python train.py --arch="dit" --model="class-conditioned image flow-matching model" --dataset="Sentinel-2 satellite tiles (TerraMesh)" --train_examples=72500 --image_size=32 --horizontal_flip=true --conditioning="class" --objective="flow_matching" --cond_dim=192 --targets=["main land cover"] --num_classes=9 --cond_dropout=0.1 --logit_normal_time=false --norm="layernorm" --hidden_act="swiglu" --mlp_ratio=2.67 --head_dim=48 --fused_qkv=false --qk_norm=false --inner_norm=false --moe="top_k" --num_experts=16 --moe_every=2 --expert_mlp_ratio=0.5 --experts_per_token=2 --shared_expert=false --patch_size=[2, 2] --layers=8 --width=192 --positions="rope" --optimizer="muon" --muon_scale="match_rms_adamw" --learning_rate=0.0062 --momentum=0.95 --nesterov=true --orthogonalizer="polar_express" --adamw_lr_other_params=0.0011 --max_steps=5500 --batch_size=64 --epochs=4.9 --lr_schedule="wsd" --decay_fraction=0.2 --final_lr_fraction=0.01 --warmup_steps=550 --weight_decay=0.2 --adamw_weight_decay_other_params=0.01
Rows from block 2 of a small class-conditioned image flow-matching model, named by matrix and row number. Rows with one number belong to one neuron. Each number is 500 + 40 x the weight over its row's rms, rounded and kept within 0 to 999. All counts start at 0. Numbers have three digits each.
Before each neuron's rows are labels from the 100 images, of 14976 (inputs lightly noised), where the neuron reaches its largest size: "peak on" is the class under the peak; "strongest on" is what is common among them. Only what is clearly more common there than usual is listed. The data: Sentinel-2 satellite tiles (TerraMesh).
# gate: MLP gate (model.blocks.2.mlp.gate.weight, 512x192), inputs 0-95
# fc1: MLP up (model.blocks.2.mlp.fc1.weight, 512x192), inputs 0-95
# fc2: MLP down (model.blocks.2.mlp.fc2.weight, 192x512, transposed), outputs 0-95

peak on: built area
strongest on: built area; main land cover: built area
gate.258:506552511486464455555469530471489455527501539549487500459505489510493510524529501498507499481532485582497518428503566409481481414498450481506466531548525513495486522522498464499535524543441506452524412582540512419515400491468487531495545486479512530473532457533585530458476552530447456532
fc1.258:528587523431443414424478553512432473548449543491402497444520491520548443516508542512542460519485520463446537470512496486501514494633517451495465515543524495520506464527527469532455531404447516540530510452513498478484438490520443587514495556474526463535556492544567524514533495512491476536
fc2.258:467540492495479491511454451491480509597492431491473521472457512463495477506484467535586559576520463488504499466517469547471478457541533497494498528492475449467524483567495654521507528425440522496507501523496485515485420467524455460506483505484474491487513492520580493570536491501396518602

peak on: water
strongest on: trees; water; main land cover: trees; clouds
gate.323:523464556574477464511495500470433474467386579515493468466565467486509450439520503506523489499531513484583500533481496462514511510476490516511492495450586500472515489531507513463480519554545545499493520496542520511477553558550491470539557483480475445438541462457484509565524462548471499565
fc1.323:557502530545538455512493501379473503506442562477551474490492447512608471503534566477540482484547526500542568552521542443479478560472504518477515500450507449490542550559505497486484471550459509570501527496475544532480577545569472508546558496506488439473461491500533498568555508663471498571
fc2.323:506522500537502516539557462366526511577448509488493502570538555535418520537513467474509504475576546479510512471494517508515485557483557508453506458463472446560532511507517471512517508511520509496461534519494471485469493539515467538431490509457475519478541414391472491554497500542581506541

peak on: built area
strongest on: built area; crops
gate.223:519641434490560487534531477536452532531541554495494518528511541519521500491502455520477544465517546496482476424405447505514484479491553540535478501560498503471486507499481493501476502477479453583479463482562416444460494549526504537538474495449426438492491499436542474547455510549551449444
fc1.223:491499493515506504497521537533506480479432428636518489448507547512503516499475564447486479567474513516525462502545483432397475502475450489509427460551521395453513475538481584452549510536463510527491431491480511458465505456528501484546482517530485512510505505450528416435518546519498444521
fc2.223:533492488538553494506533508538500470552517429489491513513482618484527483466537504467521525508417484458520411508472473494534527454523487457501486504493508567463508511542483513493411542477539451522530528516509510517518499507482466464449449476499441528480517536462493575545497506487517461476

peak on: snow or ice
strongest on: snow or ice; main land cover: snow or ice
gate.476:508429469551567441507458493527507507486508433481475400515574486413546524545525549502426513487503489446461517492510512501489531512515509516524591500395522513427537469517489539427472595465447485390515413458458496499516529487518512466521567560489488477507510468492469493481477499480498505488
fc1.476:465528495525483540524462551508478481503506576504454548540456500598505580502485438525512544500534472544482482519510478524560507527465504586525475526516528476438542529470523531440590539499512489566466490480534468519525516458522431537481542532547538494430504485530517462509535482515515514509
fc2.476:569505533557511499475529534447472545477495467568443534575497532440452542508509519417461544471420501509531485558485446531569505563398508476500585506506451532517426502452499502512521456516482443603506543538500510521526436456485482535446519435511434521508553440457448493480496527457458509434

peak on: crops
strongest on: crops; main land cover: crops
gate.164:427444526439448511580519551502462453495522533490464463515552466501440518501429468496481499537467516409336455466486519511494494472498516493443632531490468531537419383474528498466442490517533523466523539444514496504476529564512461498444465483540486538473507463482465488523499439490462507513
fc1.164:516504494504516502473480477491537472474503498395416501549518522457587478519486587471519506482469526572640456469488520511445504430518518534508512480490485514493470582490482558467516451495459516540492547476566465527510466506452497464576543525483480466431540520550527472480500396482451523500
fc2.164:483514508533540532527521549414466531517495481514415476463466473443531503488499452522413520505469520500551494456518474546466564506444453518503515466519449438498497512490499473479489510533605487509473441578570561371474445432480496566528510476493575535525493536483500457474510610545480491444

peak on: clouds
strongest on: clouds
gate.465:553518425475426537533529536505579407451542485538423481524531473500522441436547559510517522506471515506521451556491487496475521463463523524493486517432469515491513492488470459549532517545539494510446433561522540421516495407519461453516482483480535513503428555544475503484400487482432524522
fc1.465:460517457470593473437524468535453513533475494448555472458407494487553543526528542501496489480511504474553559471489423517533492486515450477475483473558516442516534530546532515456424505516534526475501454462541529448525550499490505524493509534496424480474527495505538555467523482513464538542
fc2.465:525454456448380505545506552467461505447535483497598510451539522439527457514466528428570459469504455464474517600480540523472375540473476480507461555445494492461508569509531472438463413507555573493482554493512509447521490497562490490507456483488520499542479502537527557492511536524527481444

peak on: clouds
strongest on: clouds
gate.236:568423460473490498486489495459509547527451519504487543501509479508496485534451567537499454480512498480475464492452479414666462501492502491469449441487508466439511512618531548511419491535526510480600486490489472515471553483600438499483495457531494488510511475465527407534475548408437520540
fc1.236:571589522472499427457440486441509509548494539560532497499437510520488461431517456487528508473466479493473512489511564476590484504496496509521499504595477499506485442519473498498562514470446531529450451537513495463344502529555608521492534521566557508537515541527459469505508479508503448420
fc2.236:500475570486499483461390516563509537531524530489510547552590511434501546489530518505478448485500461499519486568468531560332612440560510432518466510510510540544480495635469511502465517517493537542549474482536480501457494484529514488513538510461510445441485526475508578452484499502478520538

peak on: clouds
strongest on: clouds
gate.55:490531566479466501510515567439526439523531527419476488501538444540441469479591514535578499485480523464553475513425539513533461490462476526514533506475531505476475514582462506581543450514473480475494520530476532531507489544479505443506505449531561491537498508544511553465635516479535480532
fc1.55:617486488486519510496479437584562570496502481471482516549471562505491389531469436557499437518572552569473553600553520493502509504514505485478498510555442531454489483469491443519429468481501539516464533502449471534378546394510458539491472589559464458457512521504506499532510476490507517516
fc2.55:545369529546406541543469467486465445472475521538571495503485563522560519486532544472484410427458477490475506462509471485470499472459504508481511530501472496480486563526511480461468529462508497433493461509454414529525518471494428464532528494467488547531533540488550473528474521493487492468

peak on: snow or ice
strongest on: snow or ice; main land cover: snow or ice
gate.295:456435574476503510548467481525487470528490515498467529523493512456535521531492452456484560536623509522495501433482432366364507517487482468471468488484515519481499545479478510517466513541521436509414577426515529508502498528530429475508548464473466493498494541524534456541463506488516491590
fc1.295:494553544482515424540531505573524514460528532525504471460515495539478472451530506486511545425499518462495397423481485386390449451500483449463461475547482512494516535443480560454506498467459485563428491471477457448524427479534540556548559445493551498491479549501540437457436487483611496509
fc2.295:539566500453480543441448503459510482531567475460452488469519575479497457476482548492508527523502484538517528387496554616613420513584542532531516458600500543545550524464501540540503522568480512502507455424481499491500493470438462504493506475498514490503508531496508507445558633482491471491

peak on: snow or ice
strongest on: main land cover: snow or ice
gate.452:468482484517609508438505502526464525500476475517476488500455476489498470459512534493525493495475528498499489559550384613443459490527438505529523487442524555518532440539498473509480491476522454500457485601437612455501518565518496467474494480492476527499508522526458684447471536517516574550
fc1.452:519618497388476486501542509504557507521436507453513535475556509510488494567509400561452483534463532514523553472535492561486481519498547496440508490574532474496535531426516504484485517485478466517567473443552482494424499471537465491446489578497507509540522522435480514521545521481530434476
fc2.452:513547505516504518491485438558503517445470443463539467495586582503499504491543444495444470486448494519545506524483552437529569483497452453449470463521456456529515519545448524547477500502586514430497481587464587508500462464583498520511497547464448526494531572457509328510489469486536540480

peak on: built area
strongest on: built area; main land cover: built area
gate.45:534459503517476477501523473544419470504452463504422527506554521540518488535491489555494479447521528562464496419523490465437445512529469514527525499551498481471485502533566566505555501431491485544481501498542500507516520557465498574539572518565549523488526491441514448500466541512481382530
fc1.45:537547536462469491459416503517445506490473457490415471478557530559552527476486456457469513490499503488415480417513474406433551516501470494559449506509539489440500521514522550534477559478437523528556523490560553460483502512498435597540581534524545492537488534492518432532452478473464469525
fc2.45:437409490519446475482467519489501481442464475529400479532444510491556501471529481516499572503595518499506497517562511520543404506589442517509474464499457484504483518492510445537481543463523511509485502474518448493422468335517436481505469484470473513513498464601511553465470415538587454499

peak on: water; snow or ice
strongest on: snow or ice; main land cover: snow or ice
gate.49:537524482472522475505531460633391473472523578437516468517511465501394506511534472468468443539491542439468541489509500500495532567458454454486474500527493530467530505532499516551511502473483456488475452502487481572486467610431471494440458512538532424435534584548533525535488412560524484508
fc1.49:505481481463515510559543497564455488483516574505436512521564518517540499538597556498436544518502502487503560498555517491512514546452447550487495485501502510430497565515475476475449475551537512367468437515503449530465588581492491477437477514496589508475522604478567523500458379523521469492
fc2.49:500521500478485505450497463534618535529507496486525511448559460490521494454497418488572489569515462591499512510483483516505448502495530447498465499453522505566488487479524508529494464520543533472492520536477544458537586501529506511395494505515433522518481478477523499499569441512509522489

peak on: snow or ice
strongest on: snow or ice; main land cover: snow or ice
gate.95:492409522529604487534493468523434511521461518511494538502541520425455492537498490479521487536449536512466497508529586513510441529430531530492603618517475491504495544457472503525576571529443560499425582496539469490549537466415498572510413466500437464490495552502477503469457485444437498512
fc1.95:521524475537487541477528570487503475475477478526490474464526522530464438484471562547475511487487486461484483654504508499422480523496538497466504508448498494542487529483506477537550514519538478504497484494489568492474479471528478478562544536536425519509502533586408401533513444526498379538
fc2.95:465575487435495461467530498493461507510488534527477495504495425565478555431503519504510520559527484535508495454454467488471490471550507463498476473472520491467546483452536505534525474425501466603533502507494374465485488454470504589559462495553557493463444453495505447388597479500542525517

peak on: crops
strongest on: crops; main land cover: crops
gate.132:498517509499527485566545508478472527490527505462504478398497493473454500531582494544449518477546516533439588572472531461548454466482442494528511445576500474440486531501498488523434475414469513506481418498499473493534551576491557523541426476485470485505493488513532504558470569520444512484
fc1.132:502521512503436464523524512474514500527543465562516503463441482505503517515519539524515456514492524522438524498457644543446451443506491533502477461474482509543450585448529489547439527480480471493470543471529488493424557558459529498521480489474472497519498498527521469622458485478424560442
fc2.132:510554489453513498474513500513439469469506490434509490492478566559601532531503493470432529510488512495465514597436536475546487463507439523507513535492514442511494505467523492504551470504420465480528481439432497481527464575478563485495515505505522550509509489601521581414460436498501456489

peak on: snow or ice
strongest on: snow or ice; main land cover: snow or ice
gate.396:493470517508535547528388513430474500517457483484540474550427482515438515550425510548465529544525513463540576554493478526534476515518495541470551551547472581509506449545517505547502529452476574415465552495514438566466534533504524439466510462476584469500517467467505509472492562472467486497
fc1.396:482559515465486534469471448536456443504505508588470478460508439478496482481488508477457502578547501437537525568483433350396570494532522478482482539464511483511526499496524503562512516505529415467520502468513510497508460570500468518443516494521459495497490512488517490501434502543542454450
fc2.396:496571509546529463541526524484535428540439517575510438468506496533503550523537427522571479503525473503483510443501510367404435429476511516511461433447529523481461515535439441543528518564548500492455521488514465502407556445448509537524569483461499507525505490469525484501455538489491516548

peak on: built area
strongest on: snow or ice; main land cover: built area
gate.472:492433519476517482561481564494494476516476509495447485460520470477499585468539522485545540595511478551508538489496430507447446496531537501527565530482516546547517545444487652543501487520499553493509495462438519456453547496522443540504482498503491521464509477442509557534487542518499509436
fc1.472:487633472480490428441535493505455441563471523510429517547539565478481432518557399523506449438477503532527406412483509525509474491572552513520531476518507477482504546456525505501464542473448516585493489454526370481496501439407469576553500567492511464530470566495491550495593499460506492454
fc2.472:572513444479576528529470492538470493489478492442494449515517558469437481471554511497512410519463478487515543450413543505538473527523400488517508523484462565525477490441485388466466479551491594510536477516514433490567568514503584506540513551514491471501499449489480449480565485527466521495