config.toml
arch = "dit"
model = "class-conditioned image flow-matching model"
dataset = "Sentinel-2 satellite tiles (TerraMesh)"
train_examples = 72500
image_size = 32
horizontal_flip = true
conditioning = "class"
objective = "flow_matching"
cond_dim = 192
targets = ["main land cover"]
num_classes = 9
cond_dropout = 0.1
logit_normal_time = false
norm = "layernorm"
hidden_act = "swiglu"
mlp_ratio = 2.67
head_dim = 48
fused_qkv = false
qk_norm = false
inner_norm = false
moe = "top_k"
num_experts = 16
moe_every = 2
expert_mlp_ratio = 0.5
experts_per_token = 2
shared_expert = false
patch_size = [2, 2]
layers = 8
width = 192
positions = "rope"
optimizer = "muon"
muon_scale = "match_rms_adamw"
learning_rate = 0.0062
momentum = 0.95
nesterov = true
orthogonalizer = "polar_express"
adamw_lr_other_params = 0.0011
max_steps = 5500
batch_size = 64
epochs = 4.9
lr_schedule = "wsd"
decay_fraction = 0.2
final_lr_fraction = 0.01
warmup_steps = 550
weight_decay = 0.2
adamw_weight_decay_other_params = 0.01
Rows from block 4, named by matrix and row number. Rows with one number belong to one neuron. Each number is 500 + 25 x the weight over its row's rms, rounded and kept within 0 to 999. All counts start at 0. Numbers have three digits each. After the name is the row's rms in percent of the matrix's.
# gate: MLP gate (model.blocks.4.mlp.gate.weight, 512x192), inputs 64-127
# fc1: MLP up (model.blocks.4.mlp.fc1.weight, 512x192), inputs 64-127
# fc2: MLP down (model.blocks.4.mlp.fc2.weight, 192x512, transposed), outputs 64-127
gate.305 112:486536444469502463506481479461490446480471515508461550516510499512494522516449488493485535471484552486465482533505534472470495487509490517503461501501502496469476499534488519544507526513476477
fc1.305 104:501459518524509517536560513513454532492515495517511479482507519536527503487508492537526476485514473546469541492472499537514477478464491513544499512500489531502469472500579505450485495506503487
fc2.305 107:502522520494499563504502492504532505521503477537529456494483506526443496468488477491492513507529524484425522475464489479519487451508506498523490498495494521522485486471496512545493531509472528
gate.306 078:503476528539495501500500505509506507495508469517522496522473502539505488575490496487482457507491521530506518498490487516527515525467489552523500472472497496521479493494550522446493503510481504
fc1.306 064:520506454430493498509493516513532489453476515510528459490537496492489490480490486513479511494523506512494533489516511488480449472515477495496500496518518512484548528519498511517506515513490530
fc2.306 069:515477475498503499477547471528462520529501502523497479482465502571526507513494486496501519468497449481509481500495452526441514461514450453528479487513494517514535488483513454465519477505503507
gate.307 111:537517493515516482521509468522524509517527515511512504478518553499539468490548505470513477528543525475570534463473515517496464502461514490517461478510517503430497499499488484495525450495507489
fc1.307 111:509525510456479510499486502491491500486524516469530470511515520480440527504503504511491509515526516529559573510417499516487525501475471517511497506500516520510511476521519509548543508519478467
fc2.307 114:509454471512548490489553479488498520479519530515481495471530459493538516505518538475464507466467497472502538490525501531463479474428522510521474523489504498504492482505526518535491452526512477
gate.308 139:473500467488507509514513461554442495519472530472503463471479494502504470499472467515468520505545513483524489482441481451471470486499479475516499493490488514517501498552498561462498479505534503
fc1.308 117:493474492508506505512506528500467496527529552540504528505520498526528462492524483485555462506476516531521500542545489557522487511513460467507517495449474468484493481491500433503502571493453495
fc2.308 128:500550517492501493507518489473574505466566490478469479500482490488503524479490487520505457529521501509507514515461476497500499505471510506520481495509518538453514508483462529473483524485480506
gate.309 050:497538478484481442520502494528489453494501495489510512481554528491512478505513522478500505498509465479511470508513476517458457551501445494504522503503445518454483517482515494515475536506492496
fc1.309 059:519542538493454489508510519490522501482506520523500510528524502560483534502493505495530481507514509460496502470481487553537502513502526517476463482516500529487474529492524495476508535492500516
fc2.309 047:545546504475497522493516510521455505509491516523517477536510463531535494521501515487502461514512516501509459494505556525455532486492504489552491494527497529486518468471493442471525517531493530
gate.310 060:499467465483465502487478422493502497490486485503497514511452517499488441505504486489540481527547494465510503491506485441541495478522501537506508520518477489514507527509509485507452545473494476
fc1.310 065:542465489481525499479488443474514487469484490505465473462478520511492465513501473513487465510503442485498487500493546470511515479523472519524512493489519520502507461510501532501481536456523510
fc2.310 062:467526534508484506517505504498519531523510449493498512555517498474499466502508488517485474526436488516482531511504495498513524481483511536492497498503489513488487493484471465510481517497505504
gate.311 141:465460519515481472532491483475500569471491466463467485510487513480476537495504488487526534520515503511478558487511497485505517508504500477496523532505512508492492504497537531469480488502470522
fc1.311 129:482453529509494480486499490461546533512511491508492497474480518511488494504532495476481506513496484518499496508492517485494509524539549508479527481522496449493497490519455493491472482495516482
fc2.311 152:502424463487472527527477465465524489482479494483497505507509495492476467500474531467537560468509514517423518522470494477513493499499523505501479482514498503495486509484491521540495447489490491
gate.312 147:497541511502511474509465503484497447508521500502515488487501514539498481489512460471461472482479509558518512521473488498533495492477466553494480553495530585484492520495553498455518544512510514
fc1.312 119:482520470450471499521525464495507521459521524536488497512494461492515503487492534505562530534498498510532478480505493516480484500519466486549527473515513414527513485485513535484474517514479476
fc2.312 129:514511526518496509518519569498447545536484492482508474471473522536513562506499491515486494503491485470559497505477498506463506507446497482459525490537517452555497489486522521460507537487496482
gate.313 140:518495514508482521505443512438532450528493476519501481535481494439558465505507511464497511470507467483508485486448519521519501472510474547501513456507501518501525527513485515470520511527489518
fc1.313 126:521481523495493482515509484541485502506482515504537506493516514546509525517482462550480521527470520508498523526484467482471492491469522504480497552488532513512479507554493487505500459507510476
fc2.313 132:491480484512486516504508476526508518483525499541499486512484530541507442498488519518508491485536506511495496531448500536520494535513512508529502503501512434497503507495506528466490496480516518
gate.314 110:454512498501495495480489502494504505487487509489473522463455507477484496486536471486543496489509512486522493515499483480481488479479508470495507517496544551505483462514487524498489529538571571
fc1.314 105:543520481503479489506454514512575509485457447510482476521512500528490457503483522527512501515509452478520499468519499536499494551515477509503529479497518476507459504510545474479471473498554515
fc2.314 102:484488500497527506510529496483538534491541519489483518499481503514475495491471466537473533523478469509520551479497531547487471503486513510502506475486468544471507493450565498477511532490550509
gate.315 082:481483471518525499492475491546527520526477505509491490493470498490468507452494497525522482458532483475513476480518463500507504500459464496514562539488529515493468496534534466492504511487542484
fc1.315 083:571519512486501499535488502448485510499563498459518552510485527495497498556524487503447518516485531528524505503491498471464515495492520525458478489477495543543530474466455477508507518520463484
fc2.315 078:547519501467473450523486483489522483518533490491481525509525491508470515523517491530514433524471493534509533563509537505544512489537445537498515480439500485498526524447512466524500457497487502
gate.316 100:474453517502462535507461550463491514450532454485465478504526522539494495498521545542515486502489491500493510523463515503535565482475478504508468491486558506510488482479498511474480512482486504
fc1.316 100:542513476506474479492501498554475450538473544461509468468465495448484476502485462449502510496512503532507506454500494489500465531587520506485536493541473463489485488519514516508530521537498516
fc2.316 103:487488533520509450532526496534535486467478509536460528485537528464511491491485523459522474494464507470468502500493509514485539460477484527546539496481485512473501508520547494481532533513535544
gate.317 092:502510546499523514466455508534531503482481491524460517515463514509496464518490505487479477476512449482439543521471494514516507525541494430515463502473437511471476517505478522474510460530522522
fc1.317 102:516497486486491476484518507471464474481540487484504495517486504477479530510516509505547503478506543522539471476542467487491504473528469498460511506501502486494488483541502524535504495485558512
fc2.317 093:551516467517516533480490513478481458533499488490476509482486481444495555497496515492495510468527489507496497483495510566463544490502475518526519426504484539492510518550498456484495510483520504
gate.318 085:532524530519483501488502515506470496490502476497486478507506474503511507525493462521492504515493452535501484523475523473523551470497484466542477461475578501532491495468481497520506498508518481
fc1.318 080:527554536534472542522501510493500478491483481477517440476489468514516468541479471499509495492500465545523494512479473475507522451525486531538468471506539505537529511476494487517513481504517480
fc2.318 081:493482499483472507518497507526513498548472520496509499543559498527527533491541457548477510483536482509460432490526519505496499486516542513513473485513472514515506527470546521497515489519486485
gate.319 100:520498547482493472484465544427571524519500489513510504513502479501517466515526498532504487497498494503514459496464474502513452504555537527487518470553493496474489511494528477510490477505517500
fc1.319 087:455502484488511529539511533597477472485527491491479510501518489509504514522449468452484501466478481529484520504522505494487514470444498500484499517489483482535538508482513488494553530482499516
fc2.319 098:514451491503474484495476498438473496470471499482490502510533454515557533499495504515496502553535494502523498522491522506534493526511481470529467481461517508514546503465498513492484453478504509
gate.320 135:468511506534501474514472471509489490530475435479503489509501501472494491507473491535485525488502482475501478545483543508531498486530517531533518468537470519563521505493510537500519451484497478
fc1.320 143:514483513591516485535492507517522513517497431527476517463511508502510493522509506521487561511519508467450445497560504513482518506514528507475549475529476471502481473501509498495540453483514488
fc2.320 140:514552486468470486495494490490494491503548489490512483494550517452478462482505492491463489497482489478465446544469512479553496477525486475524501460487502569460514491497480503527488494497500495
gate.321 097:505498479547552492468448507451483510519505514531543493504520510544497501489494516535503467504523513486519477527459448476444519508517451540499462503476564553488514509496499545486472502475500528
fc1.321 094:512508492501504501537480493433528531543495552537483494464492458504502484486511536518548521489474523503529469491514472473489520495546541494467516445498528542494556514498458472517498493504507472
fc2.321 085:477561475492550483494463486499479527440488501492506489458495479487509569471482487532517510483479512494491501503534537506487496517536535532485499475527484463488531531505496536558496516506515465
gate.322 093:538495504470470490504468543516495464553548499502492461507510505493565450503513552476481464487481527504498502480476520500489490495545476524446558506480474448490513483495500531495466498513520566
fc1.322 089:473502518528565517528521442486493538478499516475490505487521512535499541494495473522506492517467503481527463535491470530471476499441518478528509517521510497494513515504489479498541506508513497
fc2.322 094:464498493509503474528509512535581547443469487492487494502498493512461417491482491490504506499511475500468465541479507495491500502501488495560495491500482456505495512506531464484465470517512528
gate.323 093:502473495507478566512463512483477476503518468471470455463503504485502530504483468525463480501514476467519511500473471485512454460423526489535508514498480514510491484504496521519470491504508522
fc1.323 093:490446490476466496448531512472473488483469486489456488479484508460486514494477477501535479497521482518482513510497477491515513504444514451498502479491445551503457492494475543494462470492502483
fc2.323 093:489493445511467509522482517496505552533545487507520484495487481477494488506510501524483473501482530507501517491544502520500534518505503553466519476483507484464503470518523538504479510521555422
gate.324 106:494505518504525496506497495538521512534540513510504481486501492480475548510514479493479419522482505545443446477439514516539491503454504519486496500502477470486487463550489524495499501501477534
fc1.324 090:517505516500521512512452484479464513508514494544485484503535470526482523475455495519483513487497556540496458480490508513551517497503520527512458502506505501490492494461492482468454487501525426
fc2.324 098:473475489488509510503502500492512485510493530518498451516518493509508511434496491487494500506490482457485520478536512470501489527477481499481498500463473491510481514537501530501508515503465454
gate.325 098:440508520507488463493495480510480437512458490504522463482484463466481523483481511493528536475521469458483592479498528510518493482553486474451509512464510488488495514488504492527514548462508523
fc1.325 099:477536538505525491522509501493467491540494484531513507503474491491516505483503491500508518491513486506474541516516519509534498505533493492459497497466483455526511490526488482516491495495511524
fc2.325 108:512524462487492465512493477486480492546497494474482466483481502498477480550458557497524509494550509527520551515482518502491502485481514479503484472487483511496493462525481516518501513480523469
gate.326 129:477521463528467480488513533523507490528472459479503536495490547502507528495495497479483474487442493446490530460506503500502494493528534529512516526520572511520472475493470500511498468516457487
fc1.326 126:515535501526544481532488519505483467475528479539506511470517465516481519510526480504535486487466521486482472447512481526451473513515529534477524477497522528504473468485482539519528449491522520
fc2.326 123:504533490489492511489524472502502546444512470539503526480499483502462485510449505506502486513546481481514498463485481490517470511542485501497510475554496527503510489542545437502536463515550518
gate.327 083:467506506469474483488541501540502436502495454484445487503530470532508502473518504520505513448469501519503498510496480505515495492496538530532479517537565492495473502519494478501491497500531479
fc1.327 073:480518474454510487471504481516468463518497515461469463495458509518525477458503503486526477494507469510520507499492456533471477551507546536526493480503516520506474459514483493506544507454545464
fc2.327 076:511518515535512510475542510547462506480483482524485481512505516523454524483521516513456479566478490523468497480505493507471496497518556505539457506459502503499503509493556473513495531480502504
gate.328 110:483482521519497520471477475514493552487572528526494498509499482463523503512479488536496535477491495505497502491474537460519503501483491552456481533500494492544508477530509497493514590468476487
fc1.328 088:488494539505476496547507573491550511518498460468508511498460512479491542512473534466498506492485508485500495488492495527520536485532437524463535570473493476501481538485470496514531428556488469
fc2.328 095:489492497503522508473470486481503493540463490461490505458514520494509525533489472487496446489513456499519519534447501532460499508498468484511481509473533497519485516504472521527487525486495490
gate.329 072:554511545541509539484474483492461469492472516499459490526548485514505455498478522482489491527472487496526498520550488466521480497517483468540514522491522500549524532509485474516499514478507474
fc1.329 071:455513534488537480519502511522514487539504476513523494504452535467560512496554482500498487470530497471524509458454523499488516506478511526455480483523468503471502523498492457492495474526509526
fc2.329 073:503516465466501481477522521495467525481475513560463492510509503542522480497501515546541513499552500491509495529519476511466476502518483532489499483502497534535487489494460479507483502522502510
gate.330 082:499504455548479526459476505459523512525515514524519519504466532475510548516467514510465509479466485474507501503517494479484504515487480542527516508565514486502505544454520479493533501479516508
fc1.330 079:497464554440515509532498511559462502484540469484487493504502471561498444504499495467492498499510515521510501510457498511506481533528507509498468499480521537511488468505520500479505484526489514
fc2.330 088:519521462500495515506487434448538517495469522464487484490523469503510527492525482534521504441529516496507498491484498475490499526543498472522514511463509496499459448479482483504489521462491521
gate.331 106:484492524485487510515516494453409516532494503519495559468510486468500507491474490505520475514506519451482484501500506500526478535504504471491503528479520543487514488512485499503511522517485512
fc1.331 123:454498505539476515506490507474467510519519481497490500497513492465467516479470486482523490506476509482489506510522486522473499500464498485516516540536500503547486511483500528533480489515497522
fc2.331 104:494495493513504529489483515511483510513506488484505491504475487553484494508524510487480541514476528508514497516466526512460493498455500515459483448517489517518505503486507543472518512522458478
gate.332 118:470511520517494496505472441490504504501503482492494550533553504471496505490489494516477534517519492521493538457490511524559513480538499554500520499545455488492513519498482536491547533524509503
fc1.332 102:524509487566455483521496515522496533554491484528538481542532506525485519492542529495536507548463463500513520478530526504458488534466434528488471487534473525528468509487499455480517508480481501
fc2.332 104:502500474478495573516491475505518430467518476512518508515536490503493521501542516505517495497484528467499480507540482509463485520505458464497528486473482515498509513516472553435513504514498521
gate.333 089:500571482544523499491492416498536529549496478503488521512494517486499467501494535490501506494516532457515459513532544497502500472527525531491547502492554520497512496524445501506510490482530485
fc1.333 103:506449522479494500517505525497494491498449455495533497491503507489487529506539485489505482466466471488468507492452509517504529489471496460505447464539435455471535513501531510482461465510528485
fc2.333 102:538448483510512488519506474494474468494513498494507429446513484502493538505497501488546502486551487506509496466523516500510521491529469506532497511471451466490495533529464515470514518498467497